A small image deblurring model, trained from scratch.
Model: 8.7M parameters, 32-pixel images, arch convnext, activation gelu, layers 14.
Rows from block 10 of a small image deblurring model, named by matrix and row number. Rows with one number belong to one neuron. Each number is 128 + 32 x the weight over its row's rms, rounded and kept within 0 to 255. All counts start at 0. Numbers have three digits each.
Before each neuron's rows are labels from the 100 images, of 14976, where the neuron reaches its highest value: "top examples" is what is common among them; "colour at peak" is the nearest of a few named colours to the mean colour under the peak. Only what is clearly more common there than usual is listed. The data: microscope photos of single blood and bone marrow cells. In brackets: how many of the 100.
# fc1: MLP up (model.blocks.10.mlp.fc1.weight, 960x320), inputs 256-319
# fc2: MLP down (model.blocks.10.mlp.fc2.weight, 320x960, transposed), outputs 256-319

top examples: smear: peripheral blood (53)
colour at peak: pink (49)
fc1.185:107123137121126137124126074088093117123186137146167160137093140170198163146154086156147118112105143104138138145156117194097103157148121087176146153124113050164130128093115125121111171153114127
fc2.185:158143126143112120101109111164076144116146093133146101172145132151088115146123129187107154134128133124163128091141136155109175161129139139142149167134107122150116101143128156119148110118153125

top examples: smear: peripheral blood (63)
colour at peak: pink (38)
fc1.57:151126213130172155162129171154102065128091114139114138150114136146124099117115191193154128150096202132159064093104183132135115094098073115166084130122099165099116148188118171103120077125105052
fc2.57:097151156126101140141135127154114115162147119103088183120121173117139160124138112109171123105152134163126167115122162131123074078108110133112095139140146094118114118096129096118117122173138119

top examples: smear: peripheral blood (43)
colour at peak: white (65)
fc1.713:118111136148102072123136110122162144108061092097122160053076166108105107163191096142123149145102135106136142168130114136170147186079070118173114135134115151104132145117104116174085124069109103
fc2.713:168098134135171144133124135130135137161107134151131141141101125113134131124195173136101123130183142115086139142166128146164129133128130171164106156173077151215101135144144107159127184141148151

top examples: cell type: segmented neutrophil (47); smear: peripheral blood (35)
colour at peak: pink (36)
fc1.343:098135140132138124081117202187093190092072130156096169105100118144163126094175188131135053111129172165095221124145156079128120132143110136097170111121165134141138121207069141086101170117134178
fc2.343:134129167163152166138129135147127118150113097221143096125151151095107165119172139105113163131137065144159060131135110143140120090161184111129168175110163157165130108160098112093148001108191105

top examples: cell type: segmented neutrophil (56); smear: peripheral blood (48)
colour at peak: white (49); pink (36)
fc1.287:150086105130153132106188085133128087149108106150178108138075115123101054122136121113135164134114171115120083183125178098110163119154162086143112169147125097092172123097148113115132070102148089
fc2.287:118117132147101169125122143154124147126136142115113108175096143128119126119098150136150134137134145127132102122099137146104155124110129147112136151146132125110106122157117112133118081107118098

top examples: smear: peripheral blood (68)
colour at peak: white (75)
fc1.87:127179149088148126135087116134139078167117114113152104185076103109111136108095108116086169145147118147116126090098105151145113136128097120126094149079101131137100152094131159164078065086129089
fc2.87:164164172125133153116140100136117113117128114153117125127124155133134120141152101145127157098101134113107133126106145147117108099143150113124136130152124128109131106155125155113125125105137092

top examples: smear: peripheral blood (36)
colour at peak: grey (39); pink (39)
fc1.511:154120181135173136134084096132106149058122104139094123141163101143126137100096132117134054112133097131125152078157119128149118138087108102158096195095125160108109140249074125077057088105154130
fc2.511:163137135061099136111186189152123156167175145137111148122129100114101168143140142152111130151108159159125166103109138146156098169104140094150143050108094158064126109023112095146130068107173141

top examples: cell type: segmented neutrophil (70); smear: peripheral blood (65)
colour at peak: blue (53)
fc1.141:103061126140111138137115161136053123158093146113120141051135103188129202166147108084131144084181085139137146121132147129128169134139120133085158149129149142094141181131130112167127139124113149
fc2.141:150077140110107156120158114097134156194083132127102063142086144084134105134160154071132134102130168152128140124156140100164152103118167126070123091144113120137140108133157074119131103133132124

top examples: smear: peripheral blood (74); cell type: segmented neutrophil (42)
colour at peak: pink (45)
fc1.498:120144142118165060110129129119093117198106099088148062134118116164092118125071167126144129112132105137132042155146120050164187083129157113099153135088127132092132203111132150133168123142116110
fc2.498:150121133066137164097134152127135140164150165141146127148124137112081136090119126145140149118137137123160139142112093147141058153160122081149164101187091096121142077098124102104124134127157143

top examples: smear: peripheral blood (62); cell type: segmented neutrophil (46)
colour at peak: pink (32)
fc1.200:165117094128135116173109116127101168154085152090100126104106102138163166158120142166166128135087146149148152098099170115127150072136148104164122153138158162106122134173119146129132152122115064
fc2.200:124153133140130112127177158128147137161133133084096093131178113155138185104146132162088162097074130152166170133097113173115103170121105101074167088092145142122131123108135125086115090132058177

top examples: smear: peripheral blood (56)
colour at peak: white (58)
fc1.379:136141176113128137078081138127130174090133117103173180187127111123069158211081119126125044190123081137133076131135094120186117175137134150084103059120133145152143170057126111120109109114076086
fc2.379:101114112129099084106102111125121134133131104120121109116122123141140138112101143132094134160159133154107120136156105152108137126170109105144107122077115121119112127177152129149093137111100132

top examples: cell type: artefact (27)
colour at peak: pink (40); white (34)
fc1.672:167192104085073090144196103125140163138115090125104090128156109152167144117142133120161135119106131125158119090089110089181115117135146175139132090147099123135134098129117156080103135149119184
fc2.672:131155119101158145108087129130144115084136138181117176115143126121110115127151123112112090105113150111144135121088125103129109131095138134140095154156125121129129123092173147120147123075134070

top examples: smear: peripheral blood (81)
colour at peak: purple (63)
fc1.301:100088119105148079079182088110063122081171118188092090194133137107048186136082162155128149097098136125082065122122131132127136058145132074132102120093121109146069131099165095108176127162128184
fc2.301:090146123132107130109087119094076134169123142155104126122144148163163059176144115100121140080145151133114138121095105142116127154113081127125146123146144158125129142142166168122111156117110118

top examples: smear: peripheral blood (43)
colour at peak: pink (52); white (31)
fc1.393:079136123149127170100164147101120156069161143134203157040060130141128099152101164094109106119111131164125144059155126174107084139146179102187148090145149114093131112175130118109114207090129149
fc2.393:125135169119114167129099124138100104183116099144114108124116139141162103148102160126117173132151090117117139161080125128151194119121195151120132159102174143131152159130125134113140075133159106

top examples: cell type: artefact (25)
colour at peak: purple (74)
fc1.418:131080044122160071104095128129113160151114131085121141187108125158118167151133134120081151145068132106126143076091196139164167143167113090167128139130148166176101101069138132105154123091103142
fc2.418:131127093096119113119193115125138131102155137114144130146136113142135108134129113196072119123107171145135120101074098164128125129156129118136210087104105110171136106104138139135108107114139165

top examples: cell type: segmented neutrophil (57); smear: peripheral blood (46)
colour at peak: blue (49)
fc1.145:106113073112134172135116118125044150187143114066138079159162139115127174176124127133117181052108141132091130150117117114105145147176139083136105130073127089089150176151133150096081162082181157
fc2.145:109102094122095114130144122156107141111128126110128144115098153148130080092111122104149135123144183116170131115135119121125118117155125134127096150116133074102128119121098160113165083135153109

top examples: cell type: segmented neutrophil (51); smear: peripheral blood (43)
colour at peak: purple (60)
fc1.93:145078125124101124124136127189106160134103148145083136159105136127161162167119196165125115088125089117099178137139091194145127092114112180115114128137077098105163190167114088115165122121159113
fc2.93:155111141143121095131146111085136166096137160106184096134127134127139155116128117125172156082122168165125133126221155175127131137101076122106111158081139135181136111129112119098134137162125113

top examples: smear: peripheral blood (73); cell type: segmented neutrophil (44); cell type: eosinophil (25)
colour at peak: purple (61)
fc1.453:122062124141029148141089105140134125060152115223120201095158120064095110159152110124140055137071143153142147065159117157127136104122097152142118199123159065103114139155160118086086152079146194
fc2.453:106041076122133118099132122154115163129166125134169164117150148142184115108151079123119114116127079128157119118101131132091067117127104168137108081095122118111136162097129116136125102154161104

top examples: smear: peripheral blood (57); cell type: segmented neutrophil (53)
colour at peak: purple (60)
fc1.107:082140108119117113114109135053140122122091136147121117121098140076148099136140145089084132154111136127100088128120099136141185150167121167123102093098130134136133136086156121089112176101057087
fc2.107:111169144064141092135102126129091120121093134132127147139146117135132115094153120173095113138136141168123108123122116152142125130130107113121124152113146135092147120112143130119157159128154137

top examples: cell type: segmented neutrophil (44); smear: peripheral blood (38)
colour at peak: blue (52)
fc1.219:102088087165130129083145158057111116138148181118128179097142173118194106185165195186131104106146092123189151087129163160127092116176163153116163170135149154155121085169154103097137117154111131
fc2.219:142124129113157135142149120154161135118117122101140137113117142128140118170111104135152069123141124144133099128162132124133107130132095146118132114133146156100130098137124152117120121132101132

top examples: smear: peripheral blood (52)
colour at peak: purple (64)
fc1.204:124161161100112077098171187183070113150095107087117168118110213142134174175147147165136075134137153096175131178167100102113107104122155184148150164103111123129147149124175108084183115136090183
fc2.204:145124146105166136142169108107125123118118122139147121126147160144135132115116134112124163114116140153154121147141115132170135136123143105138117063129130105085091105134148109094137123121129106

top examples: cell type: segmented neutrophil (45)
colour at peak: purple (68)
fc1.725:093123142111106116204117115165140099137120114189061094084118128124166159133193142122170116073134154167151140140164128132167098159125135126088127126177178137095133165148167123143127171104099187
fc2.725:137077136119125175105116135115150147125117136125122102160159156087132123109166145106181115134113123149092162100119136121160172122116112138095102120134106116115134154146167121115134134146151132

top examples: smear: peripheral blood (51); cell type: segmented neutrophil (49)
colour at peak: blue (53)
fc1.147:105143148118103135113146075157108097121146129121111115131090153170192162116143120123168120149186068148134112132137188130153118144153093122110105177147142068125115094077136081140107107124140195
fc2.147:137172102127095133143110113150119124174125122154123091111136128114099123108127141116135119147104131145142148104134122128098099092101132074135158121163125113133135154123123128150129088140123150

top examples: smear: peripheral blood (43)
colour at peak: pink (47)
fc1.232:114142143111097130111185150130119196075137118124188107123092130139108134120107123107142053166116120143059228163115078119170123144101169131112118061151077099131154171124161131119137183072133118
fc2.232:136101145098149160135135140095151121153146137060116092159132153114108108121106146118123219125144114151127086115099090146112160085120128112102077180099146095078099147150130138152167125131132113

top examples: smear: peripheral blood (60)
colour at peak: pink (36)
fc1.119:154059168127084093130107116083162186129095123107110119117136095071115145156139133103111076101122070069142211117065115133134096114091134119148105126093096142135141149117135146158131137117133128
fc2.119:112063142186135127123107103101121084086166112134107138062147133130135143152191127126144122132115121116142085124172135104116178114133111121192165147128094143092141170100170126095156134147107145

top examples: cell type: segmented neutrophil (88); smear: peripheral blood (86)
colour at peak: blue (76)
fc1.373:120170092100178219107202161167063100152146091100149167112144103128162186112118151178121153135127151195108224115158089120134134160125129178133132134103116084105181147105185121093186118126116102
fc2.373:122140130123140132130138115142102167144115113128139150134120130132117149133116121128118147123104149102132106136096160118080109122168088101159139117140110129099156122120123136135114149104102144

top examples: smear: peripheral blood (88); cell type: segmented neutrophil (72)
colour at peak: purple (66)
fc1.434:097156118154119089144096105173096081143157155171173126140159127091133109038195181150126171203083149158123200153117089099097105122149155178120122204139123078124194133087169103133203122137128141
fc2.434:131129168124148131153102094147105153097103138145136140127132154133148122120100128147129127125173124152139088157113104114108110127084132110141157154113156108126163105139138094127100107174120113

top examples: cell type: segmented neutrophil (45)
colour at peak: pink (45); white (44)
fc1.396:119053159147084108069149122146127122122076134155107127104065149119115113135102149087175093130108121139141122100128093114140132148118080162178145089141108171092097096116138156084117122141167175
fc2.396:135117141127122140153134155158103108087085129150173051105156123103116122152076131108128143129131128129131165142131138154137122140122181172122129086156149148128116134112157166102119133156149115

top examples: smear: peripheral blood (79)
colour at peak: pink (55)
fc1.747:108096191134065127141128126082176136098140089091154125147151121182096157125145171124108099188122140101151073189134173139076109141144184071181097126065148152104126152098152112123148078126076068
fc2.747:141113143130131112134119109116093116119144143122125088124186133134103092128122146159161113130169090169098097110134173138141156133150140111176088132157101142129132149160147118151092137152119118

top examples: smear: peripheral blood (68)
colour at peak: white (63)
fc1.268:173201125104130162187173114121082086161135131202122091128104117099081106118089061168160179115162117056136072145088169060108125112135146081154132083147075147153156096130117131120126154138097095
fc2.268:122153135137127114156108123105119106135146152156126142102134104145130143169120130140124094120143122116156124142102122120156121148095137104158128130169140104145128112131126184144074165126133123