Weights of a small image deblurring model.
Model: 8.7M parameters, arch convnext, norm layernorm, layers 14, width 320.
Training: soap at rate 0.0014, 7000 steps, batches of 32.
Data: 48542 training examples, 4.6 epochs.
Rows from block 5 of a small image deblurring model, named by matrix and row number. Rows with one number belong to one neuron. Each number is 128 + 24 x the weight over its row's rms, rounded and kept within 0 to 255. All counts start at 0. Numbers have three digits each.
After each neuron's rows are labels from the 100 images, of 14976, where the neuron reaches its highest value: "strongest on" is what is common among them. Only what is clearly more common there than usual is listed. The data: microscope photos of single blood and bone marrow cells. In brackets: how many of the 100.
# fc1: MLP up (model.blocks.5.mlp.fc1.weight, 960x320), inputs 0-106
# fc2: MLP down (model.blocks.5.mlp.fc2.weight, 320x960, transposed), outputs 0-106

fc1.714:147116120132186116096137116080138112098123155132143151133096094087086126126120116043131137124133123186141123121151109136156137152109102143108123111098143123136134100154135100106103138144124114151135146106117133101119105115106135112149137113091153151132081155107129182115119136138122115105046156138136111138121104114121110
fc2.714:146068079118148105091142137108108124094156145130106096112126124107104127144143109125121135145151102156160169124150145144091165151110112112073096127137103147091109118096121156129096136149105144148135139132097098095110145125111105167121098148116178170160101113101061131098116134147123144120079127124095129102127107121153109
strongest on: cell type: erythroblast (53)

fc1.124:134146145135168077117148114124156103099093114115155136117123105146133143074171119136134146107178116084124137149152174098157119134064113167131147132145144099120152136177157075139120136122061121154097150117116173088091131162098110117113116127164122153114146127165126169110138149102089151154123128117088129116132146132093129
fc2.124:087142168131146163164124145146153148104164117107102127134123126134105094138130139129124174133179125165119156108122111123104152137145151070105094122101143131114157139100153121143141143147128120131077147100135092114072158135127146138089150147116152143134118128121090124123147113085062122122117133183123133139131115153089124
strongest on: cell type: erythroblast (73)

fc1.226:139140162134173154083053091121146158136182114112119152095127155127145079113102137179085100100141125130121158135143103170137136132150091121150135155148115134101141142135118128121133121135076120143169088132101116128122121107133141133135151121131138145081139167135155139118144136141139114090144143083079118222115157093095099
fc2.226:136086123138195151083171099146176120160156139126145115100143115155147149102116139101173159114115110138129156179135132143155103159115148100100122127143109142127147110152124155166094082141097130112152073068149159120106114118111116139154154109116120117130086128103114120195097093112101126156159163144173110111109150126139133
strongest on: cell type: blast (32)

fc1.482:146134140132136146141126113108127114128066152118147106126129220136108150140111145142148123133124136136107122117141098102128140150115111134113129138092121155127074119144138126147144114161122121123098119122112142094121181160140174165134178149125158111117138100113155125123110116147106128110102118129140171089156103139114121
fc2.482:135128101123132137127106126122092132131130157117105137155102141148130107093174124107117097141142125113089114117099131085157164122134123119165094087116104098181157167140098095142153098120124124112119114179110126107137146167117075136100161168075115125139125110153135096110130100111117137145106143167117063125164110070133101
strongest on: smear: peripheral blood (78); cell type: segmented neutrophil (72)

fc1.347:134145137145134127087131100109110116172123100156141109144136138123106094137153108132111140103094103109115151111103150122121143134120094113149143126134130138123126085129149081145140089090157150165153187138117123137110107142109137127109118110129121152111119157133140103110123103103104117143144163065122148191146156115114077
fc2.347:128103112183140105140117120102126152149097119142136105124135140134137121127157118108116099095114161126122095117139144093126166115130134154109078157121170117131128092161128122108137150182128116119139159116117137151140137146121126135182138117150137143140150152111145138140117115145089107159124163179127223149117122161098114
strongest on: cell type: artefact (26)

fc1.308:140166113109096149160151121097147163129140110114152127119169130121154143111135134141116124105178162128109104132106132099152117122145135139162103120130118161140077124137173126146115146128161148142115119145120104144130181137076126112115135115145174106141122102149152096173130117131126138099157116111120060108119140172123094
fc2.308:159128132098128106156122127114143095112118141126103121148119137125093116098123125139113116108138116116107156105131134102102142081095063114166153114154109146147170139085143111107153137105151117123109118148138120127117112117122138142124154131124140100164112130094141104151112171097142159136122097161153199105145132114181108
strongest on: cell type: promyelocyte (27)

fc1.299:107103150149095148115135115104118101117173109142094127146175164147139143139105124107148101134120157135126145156114106133115149090129090165136142128097144079131156114119134110096129116125163131132165162129164142115136123158099103147159078130113128109127121150135085173118110142117134107151160135124157100100112126125135123
fc2.299:111144150167153094106137170186170114129106089098107129122131147151128141081126131114168136136142145152141113147164103148116117084144156169148132132133145130084103145101137104123140104115126109147105149134146142152143144130090167128152108142096177158103118119112107100160123174092134150111136160122133063161135119120109127
strongest on: smear: peripheral blood (94); cell type: platelet (28)

fc1.664:134112147099127129095168157137122114084167087123111143141079109132149151103131107119124097132148105136107118120119139122135140089127121106123122141105123131099110123129110149146118129147105146114120103118150119110143100099128126151146125162152153121105108130159108121105074119143149078135092145110132124148101168109175144
fc2.664:105139116121132088154133080134164145104096130137138135138178129142088154165101124154129090097109118091097116108119123142144125139164120096130116118103115114150126125164156170126135106129163114081075092101130074132140115121126141124125132123142139085122148148139121131120144130142133061127105149130102113158130120150149121
strongest on: smear: peripheral blood (87); cell type: segmented neutrophil (71)

fc1.210:130112125170128139110134148169142114166129141090085105118083144096130103156090159100126116146115124097102126138152142107137124114144134135195183125129087158098141118137111165095154114126136105137094071157158136143121113146146107113103089143124153122117139140163140160119107089112155198071136157100117154157139144094130130
fc2.210:127134141166144128149125106200117154182134125135128140160173144166121130110121112146147143122107160133163134123145113162094139108074125134124140094187125175126137119127079127091126108126107108140137094136122096131078095134120127103124087080126107126116115151126143153079121133117175154111155125148133126131097086127165168
strongest on: smear: peripheral blood (95); cell type: myeloblast (48)

fc1.128:094109191120079151138104066120112148183118129159109113129131127128119175135060100143090116124153092141115109116108135149165107098127101128136188136103137118085108110101111136136108155105160154119126132027127166150124117105130109131109095150093071134134140132107128117110131165116135138135129104142125174068131165125118152
fc2.128:125136136106116117094093122149123103145143106187130117166126108116122131136127109176148143109114151112098109148083129086122109092110116150132152090142108134128142145146120118130112155094095133155133112131131163118075139150127090102136142131172153131141142097132123089117140165141134155112139138161138131148146150116136132
strongest on: cell type: promyelocyte (32)

fc1.320:119120118126144140113159076103115128159146082107152127142139171148211151133147115119112137078146097124158130108112082146118087116136146131129140119126129107140124110156122135152109107152111135146089155094134139126077145153106148154125100151163109141153121138181121087142140115130103084116134156106189120131138105093116160
fc2.320:131124110138144152146120122099088108154075149104087121132131156147106121161164181111139090102157156115174112141141101122129109133132096088095092137127111082077106108144130166102146135134145150117119131146117135150140133132124086141100110141108068110114095145101111077108136102159096109111136107150107168109130134128160132
strongest on: cell type: promyelocyte (28)

fc1.677:148130128132125105127083117129132134121111166138120102099151081106165117146109156173094144094133141193120121153150124100143084177125127140123127140108146165134083145143128086117169139164135147114125130140118114122091135111112162064145123133117151144126116142175126101111108109141170141135118127106106109114102125113138132
fc2.677:123133126148147115144142145107111157118155079113100112111132099077104153142132082095130161095161156131121139144089108091096131136147152138192098135131101126088164119145124116143160097166120142108177117115134139128085133132122102096091143151108115115115123115089127123129137116187087162082126141152136147133133139121158141
strongest on: cell type: erythroblast (33)

fc1.636:116110109129141134152137121116115103147129099048135141134101096152127135101129137129123126104101126145084130126085145100169151109121131108147126125112068131196135133094153165161087096150128132108127142096096163130139086123137128181152139153145150118132120119119120091124155095116134130114115091104132127163147121118132104
fc2.636:127134104130212122134155167141128111159111118130109124129141166109112102136192124149124123114174142137156133162126146094147161096103112154137106133086101142102083145088120120153110133102150136133127138121121156166120131147142120138163162143117123149104114131119171114132128157117106117139101119095071091102124099135161147
strongest on: cell type: segmented neutrophil (70); smear: peripheral blood (44)

fc1.49:136129087094145106142179115121110111148125123148062137104127121094145113112117128101110103178138110138169137074167115183124102135150085133172128128161170152126132131129110131152131130105111131111151110147150115135188108124171147147136120146112113133103109108153111136081130138148101089119130106179107093127107092096122140
fc2.49:118161110121148081149096126133125101132108121117170105107095111084134139127189140118113112149127118162103093126106163164145115125135154183107124111114154127090132111128110095130112127157144139111149118106113163113136128098157116113124124129107116126098122129075172142073135151136121080143153121091143200165136140163118138
strongest on: cell type: promyelocyte (28)

fc1.234:112121114159170144175115121149132140140123091104151158106096118152140115125117151147113117142147090136118132167086105093087140139152125138186113134143117092102119105126127125100135141095129117138093171119154136105122096123164114117149104097126116136128130142094152087121116119142153172114108100149114150138116090148135126
fc2.234:165157111126158118149124140189116100188183115113152167155166112118084113127100141080112124088116114140143090140145124154099158150125103126150122127144143121164096111132109101135121156121145130122107165112131130119107113111116155121163104090082114132097110155128143128072146185121151134153110118124158110109140106114091103
strongest on: cell type: lymphocyte (38)

fc1.604:143078105132080124138096131148129144096109179130144152103098168125093147171142111140146152107116178172120135104114110104117105121162154105110127147113117136153134087196144117131118139148145118121100099119100190109148133116120112124123130145133095110104111099168149137140118154118126148109156089117124106114106153147156144
fc2.604:122190154156113158137154129169131114097190149121139148119124162123150107133154088147154110094049120129088178128114135096130110122173137147179159096136145153176121145126154133109157112099113111127115117145117144087143148159128128112129143158157086126181144104139100150120161144152120147104147124109128108122120120118136124
strongest on: cell type: segmented neutrophil (42)

fc1.629:158139133111124150115136127127177142145106157095140098148156150143145118116120112112144097136123161108074110118100136167117118139125110153127123139123093173130108146115114127131133129112169093123157135142121131145131124125130108119139136118124137091067144108128158149136111131152129133109125110134096110131112130146170113
fc2.629:136093102124108092136101140130155152146145143184131122144099130128104127122119138128109093093108166117133089125135156125110081118083118124130092124140094168122150133132139135111155112155110141144126140119123154136131109129073121111159171104162114078137128114080140153114099176099215155161137144130179136117138161146141132
strongest on: smear: peripheral blood (42)

fc1.414:117084100132135150139142171112116121133163138134140145088108158174130116110140166139119079135110172135135123121145142111138156133132081165143118120160141112143122116112154097135165081113104150184125164195135092088144099158135143149147162107165133140121114123103137136156133108103179117141174102135127081120102082133162109
fc2.414:136092114146143137152164165122130119141091164132115104127139139159104146155154133063109097098116119153102157131191114200114161135141115121142120137127137123085094154083141168150104104121090096139117141100174112110135126097138124132085139142155130144146088112101182152106100141123053138126100152124083109093116129123095071
strongest on: cell type: artefact (28)

fc1.122:124117142137144163153140151148140092109115124120159129116082106173144157121111113115086188125124176112108136148103115113111130072136141156102097130125111095083118130101077155118115121111148128121119136142122142113151126122116081167138129150089144130168162141133131118128158145137141120114159127131149174133138151183171094
fc2.122:118185132160166157116130113161147131117127089120130138162125118158140109165084113133100113123114116102144161124092120139105105094144133157093111134162144126139102142173147141153091122116111112147106147126157163136129135150092171140129153131109161140124150108162104122158100144140131162096148153101147078166130080118148124
strongest on: cell type: lymphocyte (42)

fc1.765:097142118126144132126120156109139094183134140107135154157107148127081121119101147079096113124079131169133127119131129142176131139132134138093136128095139163151092095147086122152141137134137159111115079140158116143143105126126117127049110131146151133148105117076185110154119134124139176155129138098174156138101145151130167
fc2.765:144118163072139160098125159119123156146138115106110161135106195140148114104149090122139123135116118124079135159128143118175158084149113143137104115162117138142104145125098112060157077102136116086117114151107101119150129120142134113140105169138118144109106104139125129116158098139080131123107162141095156155109163134101137
strongest on: smear: peripheral blood (98); cell type: segmented neutrophil (61)

fc1.443:121090144097134151137134150103148128133111135132130135086123140150114161115103115132104129116141076125155159077130120090088134088150148134141127159149125078143157101115165168115097127132138176130140161150158145151156128139155110122147108158135101097135128108153137137151088107131103110114121092096144110157126154146116133
fc2.443:132150090117174134140145120117143107114071137125161132097135158111144150128133109159125109125164124129089126108110127106106144094145146120144126082085147115152114108124137119158128154127135107127145158113129094125136126154101153150122122144131144167146141191113071170162179153131116155122136125164143102166184148169161140
strongest on: cell type: artefact (27)

fc1.63:118142118152137153118110076112132142114091090088130144102091134125156126151083140128120122080123161122105122108101076130106142099120129134152139149143077142157127125160184179127087126090080118102105103101101133119134180086116119163129155152128124143157105142141123124115177110121128145122141159119158111128155147124131109
fc2.63:144107132139113097071143133141158069150185116135120154153159164119170093158159131151110147130115120122148154123125126111159121100112092152098097135120097152146131142130160145158120149136104106156127101133142136188140106137135114147171116127138135137167100143126118089141132165095129140145109142090109105099163120136173148
strongest on: cell type: segmented neutrophil (42)

fc1.38:124169138139132145112144102119120171140090142141052121149163168111113124174144129102132108126120117148120124149150146146158119155120150122090119119134125121128103180124115091156053148149150142120118124108143104159119130132104150127092143094143140130128126074141124120127111118126144147113143112133070115105117128133144176
fc2.38:140121113123117139113098148149126107162147111118098125145105168124127146105083157122132092133106094149127151111145163141127164142101128134140129137133102112174117121111098108101137115109147123146105125166097119078101130105154148111132144133138120143111163126111126129123179114112122135145114161140155120125158160175108110
strongest on: smear: peripheral blood (97); cell type: eosinophil (30)

fc1.174:149147120126136131111147086094112098128095133086113170123148095108103114128148114151101148107123085096121116133117118142148094103118116159134114123105128207080145113167185143142178106143119110153128143117135102091085129086119111148135103145124141152101084148095184164099153095147115163136168150118129139101135104130111108
fc2.174:094130139140127104117108152115127152122123136091148111099122141116110169163136120105146175165130083142107113120104126116146106090114159166151133094142113163141130112140166145142048118117148125112164159164155112120137139084156089151118140127112112106115134137164115180130076144130116131136123090107124161138143108133193163
strongest on: cell type: promyelocyte (27)